python train.py --arch="unet" --model="text-conditioned image diffusion model" --dataset="photos of plants, animals and fungi (iNaturalist)" --train_examples=77898 --image_size=32 --horizontal_flip=true --conditioning="text" --objective="v" --cond_dim=256 --tokenizer="word" --vocab_size=2724 --text_encoder_width=192 --text_encoder_layers=7 --text_encoder_norm="layernorm" --text_encoder_norm_position="pre" --text_encoder_activation="gelu_tanh" --text_encoder_mlp_ratio=3 --text_encoder_head_dim=32 --text_encoder_fused_qkv=false --text_encoder_bias="none" --text_encoder_qk_norm=false --text_encoder_parallel_block=false --text_encoder_inner_norm=false --text_encoder_positions="rope" --cond_dropout=0.1 --norm="groupnorm" --activation="silu" --weight_standardization=true --padding_mode="reflect" --widths=[64, 128, 128] --blocks_per_level=1 --scale_shift_norm=false --attention=true --upsampling="nearest_conv" --init="trunc_normal_002" --residual_init="none" --optimizer="muon" --muon_scale="match_rms_adamw" --lr=0.0043 --momentum=0.95 --nesterov=true --orthogonalizer="polar_express" --adamw_lr_other_params=0.001 --cautious_weight_decay=true --steps=6300 --batch_size=64 --epochs=5.2 --lr_schedule="cosine_restarts" --final_lr_fraction=0 --warmup_steps=310 --weight_decay=0.09 --adamw_weight_decay_other_params=0.05
Rows from block 3 of the denoiser, named by matrix and row number. Rows with one number belong to one channel. Each number is 128 + 24 x the weight over the matrix's rms, rounded and kept within 0 to 255. All counts start at 0.
# convs0: first 3x3 conv (model.mid.0.convs.0.weight, 128x128x3x3, standardized in use), inputs 80-89, a 3x3 kernel for each
# convs1: second 3x3 conv (model.mid.0.convs.1.weight, 128x128x3x3, standardized in use, transposed), outputs 80-89, a 3x3 kernel for each
convs0.30 [145 111 145 117 117  89 120 124 135 146 124 126 173  94 108 185 113 139 168  88 102 107  87  99  90 163 208 130 117 143 126 144 135 123 153 165 175 134 152 101 118 112 114 114 171 125  50  94 127 109 125 115 139 188 127 153 150 161 155 140 140 151 125 107 129 149 122 130 106 116 131 130  95 117  88 106 142 148 151 165 197 148 162 103 135 153 134 132 132 133]
convs1.30 [ 88 112 113 129 129 140 129 169 161 108 115 105 125 122 125 140 151 161 117 141 141 124 140 140 122 133 138 171 127 149 121 115 120 131 138 137 124 123 124 143 129 128 116 120 121  76  97 110 109 132 151 131 124 147 119 130 127 125 147 163 168 168 163 117 125 131 126 137 144 133 123 140 113 109 114 131 131 130 137 138 145 116 116  92 137 136 125 139 126 134]
convs0.31 [156 157 170 136 121 131 131 126 136 105 105 107 136 126 102 138 140 127 102 110 114 120 150 136 127 164 154 137 135 133 133 129 152 147 138 123 144 136 110 139 130 142 130 148 152 167 118  98 110 103 109 153 159 150 137 142 127 122 147 157 119 148 140 130 139 125 125 114  88 136 120 113 130 125 123 117 114 111 148 172 151 129 140 123 152 153 132 147 155 147]
convs1.31 [112 173 183 104 165 173 114 136 150  88 102  79 112 118 108 153 151 161 122 165 174 135 134 145 143 132 141 136 183 202  86  68 139 162 151 147 123 141 155 126 147 163 126 130 117 170 154 127 148 139 141 112 110 113 127 104 132 124 133 170 220 208 225 137 143 125 151 149 176 138 157 151 117 111 104 140 135 124 154 154 157 156 169 131 157 138 132 179 151 145]
convs0.32 [148 159 163 157 152 179 115 114 130 171 165 144 109 144 136 136 162 122 119 168 146 131 122  56 112 130  75 164 110 111 143 138 152 124 122 126  96 120 109 101 130 185 117 136 153 109 136 109 139 119 101 159 150 139 135 117 140 117 144 161 103 127 146 130 117 162 120  97 111 143 106 102 155 139 127 156 147 133 117 114 165 152 168 149 152 160 137 147 137 131]
convs1.32 [166 148 117 134 111  84 173 134 129 115 106 112 107  99 120 111 117 135 128 110 122 131 121 128 129 127 130 114 125 131  98 105 119 138 120 131 115 128 111 126 137 134 146 151 159 139 137 146 143 128 124 147 129 116 121 116 114 122 119 126 112 114 114 153 148 138 160 130 147 159 144 151 129 129 137 126 119 121 128 115 111 134 118 129 145 129 146 118  97 122]
convs0.33 [145 108 125 149 109 145 154 126 133  89  96  93 114 128 114 131 125 132 118 121  68 128 117  68 116 104  66 155 137 127 145 133 137 135 122 139  93 108 123 110 108 117 137 153 151 169 123 125 159 133 138 129 123 138 137 151 141 135 123 137 139 146 107 134 123 123 144 138 131 151 164 169 135 103  86 155 119 107 132  92  90 128 167 137 137 155 132 135 146 120]
convs1.33 [ 74 114 126  40 113 133 103  97 106  53 102 151  92 132 173  75 131 126 117 104 145 128 140 164 142 151 201  92 117 126 142 114  85 174 213  96  93  92 195 136 111 194 178 149 193 140 118 171 140 110 198  93  44 162 141 134 162 111 114 125 123  77  87  99  85 123 120 118 144  89 114 105 112 144 138 127 119 116 120  91  65  98 115 109 116 136 114  94 103  92]
convs0.34 [132 181 124  72 118 102 117 141  96 127 124 121 162 173 150 120 154 183 132 147 164 113 128 116 141 106  80 154 162 184 146 127 114 156 125 145  86 120 134 112 141 138  82 127 112 125 119 112 115 115 104 131 173 185 145 119 144 169 114 105 135 192 182 130 119 137  98 131 123 105 169 177 166 170 127 117 123 119 124 156 162  93 104 166 125 121 139 103 145 138]
convs1.34 [137 129 128 132 132 125 138 123 126 139 121 121 131 117 125 122 119 125 119 121 136 122 121 134 123 125 122 126 126 126 125 132 115 138 136 133 127 135 130 115 124 132 121 121 121 126 130 128 130 132 130 125 132 126 120 117 117 130 128 125 117 121 115 133 124 137 141 138 143 147 149 155 129 127 129 128 123 125 124 119 122 126 132 132 126 128 130 127 130 128]
convs0.35 [111 123 118 150  99 123 104 137 122 107 143 125 130 140 110 116 129 146 146 109  93 171 136 106  93 182 113 125 144 117 106 109 139 105 119 160  89 129 147  98 141 140  94 131 139 103 111 133 116 107 141  57 141 149 117 160 137 109 143 112 138 131 111 126 106 100 166 156 156 164 137 136 150 141 153 178 171 125 150 151 147 112 126  88 139 106 126 155 136 142]
convs1.35 [129 131 140 123 120 130 128 120 144 155 102 117 154 140 130 139 117 133 111 119 128 117 125 135 118 125 132 137 120 126 151 150 159 143 161 116 133 117 119 121 139 150 116 118 132 142 122 150 133 110 126 117 111 123 122 129 120 140 132 139 128 129 123 139 123  98 142 136 116 154 138 115 126 119 119 132 132 129 127 130 143 137 131 117 140 127 125 139 152 128]
convs0.36 [ 70 127  91 109 117 146 110 141 107 164  82 124 128 145 108 121  86 118 132 162  78  87 152  94 118 175  49 106 108 116 120  97 142 129 137 120 124 129  85 150 125 186 145 136 121 137 110 147 147 137 145  90 144 106  88 121 156 101 150 173 135 173  97 163 127 204 164  89 124 135 115 143 141 155 152  90 145  89 177 140 126 135 162 137 107 111 116 152 154 131]
convs1.36 [150 136 145 154 135 142 160 137 119 141 140 141 142 124 130 139 133 142 126 123 134 127 120 140 132 120 130 156 132 125 147 117 129 137 142 144 130 142 128 111 129 114 112 113 103 118 120 104 111 108  99 119 114 116 120 116 115 110 115 135 124 116 120 125 125 133 142 128 137 136 128 134 126 127 131 129 129 131 122 122 124 130 124 136 129 125 127 107 119 123]
convs0.37 [108 128 127 136 145 146 132 147 139 105 132 126 106 131 123 105 131 123 115 133 130 105 137 101  95 139 125 141 124 108 132 119 117 131 125 139 105  99 126 137 120 106 144 138 116  59  87 106 123 117 129  87  97 120 116 150 159 128 129 145 126 128 147  83  79  86 142 134 124 159 156 116  92  92  78 132 145 136 127 128 126 132 125 125 153 142 131 127 129 124]
convs1.37 [  0  58  31  95  98  62 139 157 129 117 111 147 126 150 106  92 123 122 102 142 153  95 132 202  77 108 168 139 158 181 124 154 167  18 123 110 161 142 113 200 187 178 171 136 164 146 118 120 114 134 134  89 113 153 134 162 120 107 131 103 139 169 157  49  82   8  81 116  52 111 121 121 129 129 128 160 139 111 163 144 114  76 110  87 139 129 145 145 125 118]
convs0.38 [105 136 129 125 144 135 145 103 107 125 187 139 135 176 133 115 141  81 134 155 147 143 165 120 104 114  66 119  81  92 125 146 122 141 132 154 123  99  87 120 146 107 127 115 133 106 152 152 101 172 172  92 116  94 119 134 109 149 118 118 130 140 131 132 121 184 130 131 158 103 101 110 146 168 191 177 177 185 139 134 151 131 134 184 128 131 150 127 142 138]
convs1.38 [148 125 136 135 119 140 155 113 145 140 122 131 118 118 156 115 113 150 125  92 110 111  97 123 121 109 136 125 117 105 161 149 125 183 186 179 109  80  93 139 104  95 154 144 118 174 153 162 124 143 137  99 115 135 127 135 132 137 123 101 125 111 117 182 167 199 149 148 132 142 133 149 124 136 147 116 120 139 113 120 127 147 129 170 120 117 152 131 138 151]
convs0.39 [149 116 120 122 132  75 131 129 118 109 134 100 130 157 117 167 123  98 146  94 154 125  78 157  88 132 177 135 105 148 139 103 162 114 113 142 106 158  96 100  99 111  86 133 135 130 106  90 132 172  82 149 162 148 159 161 167 136 151 119 166 134 141 146 122 148 158 115 130 129 121 135 163 142 137 134 100 145 141  85 133 138 127 143 113 117 107 116 115 136]
convs1.39 [102 151 143 128 113 133 101 111 109 108 102  87 144 128 134 130 125 109 112 114 124 114 137 127 106 120 138 138 124 135 105 123 135 112 137 149 134 135 134 148 116 144 133  77 125 126 108 129 124 115 136 108  92 116 132 127 113 152 144 136 146 127 109 137 127 128 140 140 127 126 142 120 115 117 124 124 132 123 137 132 132 123 120 121 112 122 118 130 121 127]
convs0.40 [159 142 111 128 123 123 146 135 103 112 142 118 113 142 113 122 148 156 129 117 125 152 203 190  88 190 206 112 154 113 129 168 124 147 165 176 104 152 140 144 131 156 133 158 129 157 150 118 104 117 114  51 109  92 151 124  92 152 116 110 142  99 106 188 132 114 141 124 130 120 113 124  73 111 106 152 139 149 106  89 144 110 123 111 115 119 108 125 114 154]
convs1.40 [141 123 135 154 131 146 161 147 164 131 130 151 122 135 159 122 138 146  93 115 122  88 116 126  98 122 129 124 105 141 141 127 125 116 133 120  98 100 114 113 118 114 128 140 111 126 116 131 115 123 162  95 106 148 136 131 149 132 132 137 144 145 164 154 153 142 135 145 123 148 113 120 109 113 123 125 122 138 123 127 137 120 127 123 123 128 115 135 133 134]
convs0.41 [135 117 166 109 113 167  74  90 152  91 103 155 117 112 129 135 122 137  98 139 163  97 123 145 126 158 117 133 129 121 133 143 133 132 145 136 141 113 127 152 133 151 101 121 134  64 118 156  63 126 132 104 106 120 162 145 101 150 170 141 181 183 119 130 133 151 118 122 156 135 143 163 157 134 116 147 128  83 209 176 124 137 144  98 132 135  98 178 162 108]
convs1.41 [ 83 116 136  66 106 140 122 133 143 113 114 105 116 135 115 114 130 115 119 117 101 113 118 110 100 116 114 150 124  96 158 148 116 169 133 108 139 118 148 141 119 154 142 127 152 117 126 141 122 137 133 137 157 145 129 140  94 117 143 113 159 147 134 102 114 127 107 126 129 125 148 138 162 143 122 178 142 122 173 134 108 142 139 129 136 144 126 146 150 125]
convs0.42 [122 137 147 105 117 123 121 158 118 102 145 107 109 130 171 101 157 177  97 139 255 122 126 255 113 116 252 178 159 161 153 130 128 147 143 136 113 127 104 140 162  98 107 150 114  87 183 131 108 139 147 142 155 135 125 122 132 123 167 142 140 125 148 137 145 105 141 124 128 118 142 122 142 117 106 133 104 152 159 148 194 123 131 131 135 111 121 124 114 159]
convs1.42 [130 138 158 120 128 142 100 115 109 100 101 105 109 123 135  92 126 116  75 129 151  79 127 138  94 130 130 104 121 121 102  99 100 117 112 120 131 129 140 147 138 130 128 111 118  73  71 103 107  87 138  99  94 138 115 120 136 121 139 151 161 155 167 162 154 129 154 153 146 143 123 134 117 119 128 126 137 144 131 135 144  95 132 136 119 132 135 148 132 134]
convs0.43 [113 132 147 155 126 141 138 114 130  96  96 134 107 121 190 155 122 130 146 150 154 126 124 124  88  95 121 177 148 133 156 152 140 156 140 136 108  94 131  68 103  99 177 180 171 195 165 199 149 121 166 112  84 141 138 134 111 176 161 141 162 175 144 195 173 196 145 136 116 154 104  87 138 105 143 128 144 138 117 114 128 118 126 127 120 139 113 107 123 112]
convs1.43 [149 104  72 125 147 111 147 128  82 100 132 144 107 134 140 103 112 137 104 104 113 110 103 131 122 110 149 136 110  91 154 110 120 132 112 121  70  82  90 124 119 105 136 134 125 111 121 130 122 124 129 111 119 124 128 128 122 146 123 100 137 120  98 143 173 163 146 136 117 145 128 121 105 124 137 113 118 127 128 125 112 116 109 131 121 110 115 109 101 100]
convs0.44 [130 112 122 121 149 154 115 128 147 119 129 107 115  91 121 102 135 131 106 152 112 113 123  94  81 133 114 137 111 119 133 108 113 116 116  99 100  96 134  85 128 126  87 121 133 109 108 142 125 125 123 130 106 140 134  90 149  92 147 163 101 159 128 138 118 113 125 104  95 150 157 144 121 137 110 132 129 108 129 153  93 127 137 111 132 113 105 152 150 117]
convs1.44 [ 93 108  57  88 142 121  93 122 105 118 131 139 137 117  98 100 122 140 102 103 139  93 130 150  99 142 189 131 134 173 110 121  79 151 150 120 127 129 138 127 100 174 113 127 152 137 122 132 138 104 102 141 124 158 128 130 123 116 143 144 141 108 120 127  90  79 134 118 103 165 124 132 112 128 107 147 112 100 148 116  94 113 113  83 117 119  96 146 123  96]
convs0.45 [121 137 146 128 129 136 124 136 130 103 132 144 110 149 137 121 142 129 126 126 103 169 141 119 171 145 110 124 126 112 131 132 126 135 136 132  97 112 132 123 130 140 153 146 133  95 128 123 130 150 132 145 164 156 117 106  97 133 116 117 150 147 125 135 116 107 129 119 110 135 134 135  98 103  93 182 152 140 196 175 140 117 112 116 141 125 138 149 143 136]
convs1.45 [140 118 119  91 138 161  87  95 146 103 126 127 115 127 138  97 113 138 111 159 185 104 151 153  97 127  97 125 185 147  86  91  64 126 141  79 109  93  73 137 127  98 129 112  82 131 150 189 117 117 169  99 110 133 114 117 102 122 133 142 207 233 215 117 115 114 113 116 101 126 105 137 150 119  96 151 131 120 183 174 164 134 156 149 147 161 135 183 195 159]