Rows from block 5 of the denoiser of a small text-conditioned image diffusion model, named by matrix and row number. Rows with one number belong to one channel. Each number is 128 + 32 x the weight over its row's rms, rounded and kept within 0 to 255. All counts start at 0. Numbers have three digits each.
After each channel's rows are labels from the 100 images, of 14976 (inputs lightly noised), where the channel reaches its highest value: "strongest on" is what is common among them. Only what is clearly more common there than usual is listed. The data: photos of plants, animals and fungi (iNaturalist). In brackets: how many of the 100, against the usual share in percent.
# convs0: first 3x3 conv (model.mid.2.convs.0.weight, 128x128x3x3, standardized in use, each kernel summed), inputs 0-127
# convs1: second 3x3 conv (model.mid.2.convs.1.weight, 128x128x3x3, standardized in use, transposed, each kernel summed), outputs 0-127

convs0.69:165150121146113119157161110134122154134098096091064130124134158163131103156129182141129120190097101074071150117145112091101150094112160084101141095154138132113148106153164079150094103143179195114090140173138082142066145115157126208092171181157161088121186137155063081129124131165158141087098095098132183172110093093152118113147128098093180090131112089136121209100107140141100111106174
convs1.69:172143148101109113154187141146181042158126136128107121099035088174148090120155113117137111080145117126090153147154145145095108090118146131136137182176110213113143145158143156146150118145148141095117110109152126163125148139120095060135125102076108108169134027111113091040149153096101154100122117104136183135140178173113138132145176128161088160135123131170119145145115121174095142060096
strongest on: class Aves (96 vs 55); phylum Chordata (96 vs 60.8); order Accipitriformes (28 vs 3.9); family: Accipitridae (26 vs 3.3)

convs0.88:075146148131176152125116104078119126121111147086102162088116095132119112123109129163227099139116126154113126114158115063123154148103166165147182126204185127096122098122126102078133152128162113165093111120097158100111193190142115138112095170150100151099116067118107135115139114019091113091119208147141132104136150153089150154079069120133126171154139133130151152092133132154169170159070
convs1.88:099135135210140131138092136102122131195117096109187152115063156153170152173121108140135095133105109107117067166133081173143073160099097100130148172128161110119190172138132138153148154114113135165122140124102208167170102176120164075101103111117130167220135148169138112125199115109109114156102164101092139063116067127125102117153198170089170153133157113131112148115122122137143180141132
strongest on: class Aves (85 vs 55)

convs0.67:186085172130062128113068089128113099091147100143146136113124083153139176162177151134095142188129103111109090158176105136090169135089116118113156135118085147120136088107200148107120189116139133116171134095103143120119081091106109098105092116136147082217165136147116088146172149127184168103110085173128095135148070152114062122168073120074142152158109128165130186157173143141130080117164
convs1.67:077152155094099128142204156130123106181115110115152106093139107190166070180165070162153168128051120110114189102108096129161130154182160099137131171154164152149123136143147088163104205103156120052143079129157107113082129164127119110146184185118120123124164080116090107136077130107113146167118084050117121147132165112109169151135150093075132149095170124141119140124102147125110159092105
strongest on: phylum Chordata (92 vs 60.8); class Aves (91 vs 55); order Accipitriformes (34 vs 3.9); family: Accipitridae (31 vs 3.3)

convs0.109:170158083121139146203092151066094127087165130112132096128127092159173104157125121091112125126094125168183126119126134100225150148131110140098148160133154154188132110149117158129164173105117173131153103106079087151160164120131065121143058095154121155153117117139093103130153089099089152097204159128059151116119104123159109123140125057116091128171103171130142110112178145026113112141131
convs1.109:141114113108201135109110098107194151113146181113110164131103145123136119139103154134119110137151119000148140166149098143058119134036122154127158145110125122098124085112114148093106028124130091126060144143144100034096123134131105137115161135118105201114115178153146150195147146075125116122073119127155143124106087114121149123116129117162194117129161097138123132104144134158130117128153
strongest on: order Lepidoptera (38 vs 13.7)

convs0.112:159106081107150068112131151139143131150130107078140154121046161072143146055150131092096080153123109176149119157130133168116150053161139111146096120133119110129133085169142136124125115113130094143152089151182120114136115110163169128116108157154154149189178147209127147159167131095178158143100114120150104090109121063093074061149178121157115073152099162117152133106126086133160221105094
convs1.112:146108135097037122121128156098151143180140166150178092113213139179155151186090113109125113117104175148169157084113065112189143152117123076131118128136133110159114201100143094148111183088112146164187122125079125095094127169123102119128204149122139166168152144133118105198170120152133127125177126103084115145112151110126137142103109155044092114104090145134099120166111134166084172114152
strongest on: class Aves (85 vs 55)

convs0.105:136111100132108122162091114123099170221106172118145101195133179106147144068134145101135123120162142092112113150082140131107131190098106152135152155150122111135190164093116090166158127126138155171192176119120086084153148154171149156128142063094108140132103095123063116097151070137088083158108192085112103088041157118103113125089123106086155176120149121081116086156131175142152137164145
convs1.105:014186124104151089146143116155057156124080142054079133115119115133144155106147067131142152142096107172114152183112126147142134140124132053062134148109139131084115099176130126101143114145130112081167115156174099151185128128123134174064112098154126050171132119128125114132099124119109149177032113133149137110150107174122163133163158099142149140116153135120187137145146116067133165127103
strongest on: order Lepidoptera (31 vs 13.7)

convs0.43:103158127118234124156100082132150130121099122164145153158167089076134131127177175161192100120122123102122135082144137164075137152116102112142084134143113239061111129110154075108140148114065118148124099180104127157099171094154093116141097111155123176176088136097138095130103131097119128082183125210079168121100169134133141098146116134123133122100151172064138127125161092118133125083114
convs1.43:199139112134062100170110110126117152131141122177137141135132135131159140159146084134149147116121107246074071120165137162160178097176137176202150072149096113121118116123106113135154155102129114134140134087108221180161125118118141111164187122169106065116120153133159141132171123146113132115054096112101085135114135152143111131156218115088098126141116135126136129148119123149105148044138
strongest on: phylum Chordata (95 vs 60.8); class Aves (94 vs 55)

convs0.59:095117138113114132163142138153147125138074162075161130130149070162147108129167154152070099159129135095140196103144115141154157049153177177121128102145134119177132135127173100148161127086192104123106116145075099118099210141073059108081135108123115095099140123097160066102098087232073124162169099145126126137137161153084169155148057112098108138115150122126142141169127111160122130136105
convs1.59:099150099078170093075161070144135176121126116136070105136141137143096149060126173128168143174163129089116103191113100162052136122083134151135138124128135175072139108160118153167144115175143159095061125166178072124170153113136104137089141114061106159139116171106087169139076151087130136054050143148184143154153151143112154131116101110196163125114145126134108148131138137128143165165102
strongest on: phylum Arthropoda (64 vs 30.9); class Insecta (61 vs 29.2)

convs0.37:118097116144174118168130147166139104138151023132124120163163135087119115009113161135145105127163127115181109097084115093135134138128109030141113117108150146069114161137107063095099168089094139141138102207173125122105122114092153187144116124129114117141143087104113061147173109131150115121108140161168164143154120191113150130160139181142139151101143177105166160147091105144110141092164
convs1.37:117140159111122130155089089079131140089118123136164141110072127124184158192130120140207138121109129243083131148077153128171089130160126133077118111157130071124175122076148108129123098145130159145135134086086158194168111188105156080084090132145094101156092155148109095122209082102106135132111135114107066082116120091149137156110169097096101107126122103151087114121094172150142171136157
strongest on: phylum Chordata (95 vs 60.8); class Aves (94 vs 55); order Accipitriformes (40 vs 3.9); family: Accipitridae (35 vs 3.3)

convs0.114:123066076085116129101081130096097168077060148142131124180136130107130107121148146135218158139150120144074105168139105190133181153093078089127122109160117155135144101140129130097136096129103097111091100119165108114139142096154107127137125106119135179170131147192099192148177106110189122121151141152111105157074120104157174086172159110108115152235108158175123056105111153104146124096143
convs1.114:111102135124043077099109147129177112145176127150106150149105139109081139130094157104090156095159094123130134106181140135097177109174123056149155069103088127112074137149145083127111143092121077161163153130103186141048126114135134108155200135117163194126106204137144136160131186175164118134087150110122134150113118169137091093137106130136164118142148168116164122180150109141123172035144
strongest on: order Lepidoptera (31 vs 13.7)

convs0.95:133114087171144128097130114095139139139148122097125126126157123140154188076111144056164123119145140071132087140114156156132104147138106162143132154094135210075155069132109121094134098120134128186162175221139166118167046150157200147158200078171090048085100132139096087101119154102142063131099083129134152135136137119120127111129166167150114134132121139119093158121060113154119099142133
convs1.95:115152142082079104138152137171121061073127117109115111114138097141114104177163023119153144087139105232127128105169143105112144049108160068159123140154097111167093130143121120135161146140149119117130117095177065174050135139114104099133068155095118166162112087095135101052096139150112125088120102155164128120159117182121146132122105135127044145127114075137143129111133140124134128134083
strongest on: phylum Chordata (92 vs 60.8); class Aves (91 vs 55)

convs0.3:149121120127135136130129158169144136076087098115065100156079140158113167114082151134095149157155082134119137071129175107148160128176156126145157129126099140141205103152162160171095136169147159142073163151152140126131102095160169155125155123081122152107099139113090108112086159125104097047040137128096096074131170152135147090116151118129162129193115060109203155130136102201124086067125
convs1.3:156152109130112105105158133129103113127113168092116104143227130123181116088092135086113120112070186095138117183101165142158087155138154117061098172114150096143150123141100176141133099152126181098121152156107115123128112140128131163148171102215156088148099137156127154165100133144136126221178076069107162106132110105115129121146076124175102105123169162125103151161106070115163144219108
strongest on: phylum Chordata (93 vs 60.8); class Aves (92 vs 55); order Accipitriformes (33 vs 3.9); family: Accipitridae (29 vs 3.3)

convs0.19:112125104121173152138121125152141129114095117139107106135113174112122161204147125111131183124120147143107123183085144173128116147100093126081105099096121106102140107086113184103103099156117113058104101141144103098161144075111097162120121182137133203106116146174040150218128109078156119065098157151150118166116174149125173144095113170158078191142151132085083078142149122078132180123174
convs1.19:123132112169118118131077116110073129093160176053109142164130129101182133128105168115096122128136157126127055112117176121105128140196118111171140155118124177101173126184106114099118105176103148192083141109122193191171118116141152135177110125144109099148111101138148133031171154150167132087118084129102126118126093121150064096119178127081157078138067096131134158114130065125139153150192
strongest on: order Lepidoptera (33 vs 13.7)

convs0.85:088169152139161095115092113192124136127080015125076106064102137156118134147108161132124136099204165135115099134075135176137104153134135070147123152158140103156135098071106156082174076070104120196131094161143144077099125100124150174131155199102127121168113153175126111165134114142152088118138095143096134107108155158186152134117125168144127170179126139153136114096061154091131138136106
convs1.85:143126117049145185140110144104151074135102110106156150094173119173141108141119150143162072131101122017154142105127101094149087155119154136075112099166116116157094100069143118198121125157152138128078107032146094102093129163112079089115133135165086118096170123139112097092163110095085123147204111122111137086110110100111112142111111089152139111109168096140126135096119161177120081197107
strongest on: phylum Chordata (92 vs 60.8); class Aves (91 vs 55); order Accipitriformes (34 vs 3.9); family: Accipitridae (28 vs 3.3)

convs0.106:137125108125108130105059083156157128194114153095182109158117067105152121141100159115135069076105108121163062126112136096195173111135114094108139106158132157186133160157123117083065120152155169163089158125128096142176113127101169152191120124158138094135103149138095144122200138140164145145148127135123151152150089174085075150145102102175180101133157074151071091170132101067144093081106
convs1.106:076090165116147201145174174094137160087121158203136136117130140160073124119133093106145144167142122107129181163160062116127126128041116076105122126144121159107101162102145128127107135123124101106188130157104143118096123167120101071085146122116134206062186154144083124120132091093106109129176161155108085121098165159148157131110158160104114133129146129129181095107131220145095088064140
strongest on: order Lepidoptera (33 vs 13.7)

convs0.51:167111133119162104090160085116158116063114034091149107166098125117105131083163155087138158118175077091113148100150134098059137138068135100166128131146100139097219136102159141127111149072117170190147159173129129188111131140163193091162112129145088114116124133151163131095092123144144128114062142148173137084166102117151153125124095138127126113109120159125123196187128138177130111135049
convs1.51:134125121164096110142101157096062166146114133179149106121183147124175111100127116101144110082111171159140111128077104112169128137212127096122128119138139077128149157097117138089128191077131137120144123161091171094161093108123118149156177125153158082092105154126165147214142074134123101158109156066074062143105132078151115131169117141039066113124175132108142117166088158134143172072141
strongest on: class Aves (94 vs 55); phylum Chordata (94 vs 60.8); order Accipitriformes (32 vs 3.9); family: Accipitridae (28 vs 3.3)

convs0.34:079077145110173106105124126126122102025161075113115131139101167137113130079155136125148151133187099191116177124117141123159140140204163132110207156121102106131116107127093132099147132142109138099163075159115150079039112118143192178097106069155161090156213159110100100129133122133192093146086081116111180147113112142160167132112169149150138126144113135143096144139128079130113119095118
convs1.34:217150142145133158136129141115121150085099146140115162115208118124182112150085132119114117113063163107117119120060174108177086163160143134071077186133150083142151109102108146204125084144131183107138133096105082114165120129106096136154152128212117093090129148158138124106116161124115142179183104079115152120116130090115096135103077095120076102104152103140056131135100108172129094192110
strongest on: phylum Chordata (98 vs 60.8); class Aves (97 vs 55); order Accipitriformes (32 vs 3.9); family: Accipitridae (28 vs 3.3)

convs0.94:085113102144147138096158088137158141085193113123095111095107160148173119114104086155167125092154145084094118085106091100147074210169156141105141190113125078119126137137144103102059090161143137112166145153123135155121131114163199188079162157126150134129085087131150110138148082154147062121049054064130168159112177137160153142133124141133156133151104150080112177134093123119156170147146
convs1.94:159161147154125135183087130127148059112104100119123151081123095126141136149141127135181048071121122117086166114119152073165105106077145115116106123171116092130122121077137134100193108117169137165122115036143118109126138131088057044124073113089087157126118087121129100091159139083084134108172142182164143124138114125137136158112119133160087142132081071167105149063104106184131111126073
strongest on: class Aves (96 vs 55); phylum Chordata (96 vs 60.8); order Accipitriformes (37 vs 3.9); family: Accipitridae (32 vs 3.3)

convs0.68:119120115125142109165087090127128122083170147110093100098103190049104100149169086177162113092113069154123101092138115121102125152082128119161094104124087136107124124113213104110145124232114084116131154175223102164100178149144143131180101184129071132124175098142100119170117187116093157098075135167177119142129138095103172131127156167101141143115132138147111114089139148110104133148163
convs1.68:145164148171157119143150112114141135192187048190142148140137129112192109168116090137129102143083161100141119103113048144119136149160129200099156135121144061072129128116091129131126131134102107115074123093113199116169121156137182100140156107160142071158115145123113137175168088142140150169165129065104140159102137155158099138151184096057114112157121191174140121159131121091063117155129
strongest on: class Aves (93 vs 55); phylum Chordata (93 vs 60.8); order Accipitriformes (35 vs 3.9); family: Accipitridae (32 vs 3.3)

convs0.108:085105116148130098138156140130189134117085056114166112142138120110136143182061151163152152154112157124096161139075130146130133035129124090137153184148130105132153111139111167128128179097174116143120081128091118100155201135099165182143081234085077113144141062092145186139119120101104105126114136137139110111119137140063169179099121113137137212113158122107147089119125112130135082147101
convs1.108:107120110112144170138051125109115146181133118132175149122126148161201138120096167106133080137109110166146120125103078150160087171119129196117121092116109082162140107106115087162136145133112131158113157047109149141153096174138132120121106077199114063189146141152150101156182073117112101121202071090095134092112083107122081116168171116160137095151140123148152100122111187150111131211149
strongest on: class Aves (91 vs 55); order Accipitriformes (26 vs 3.9)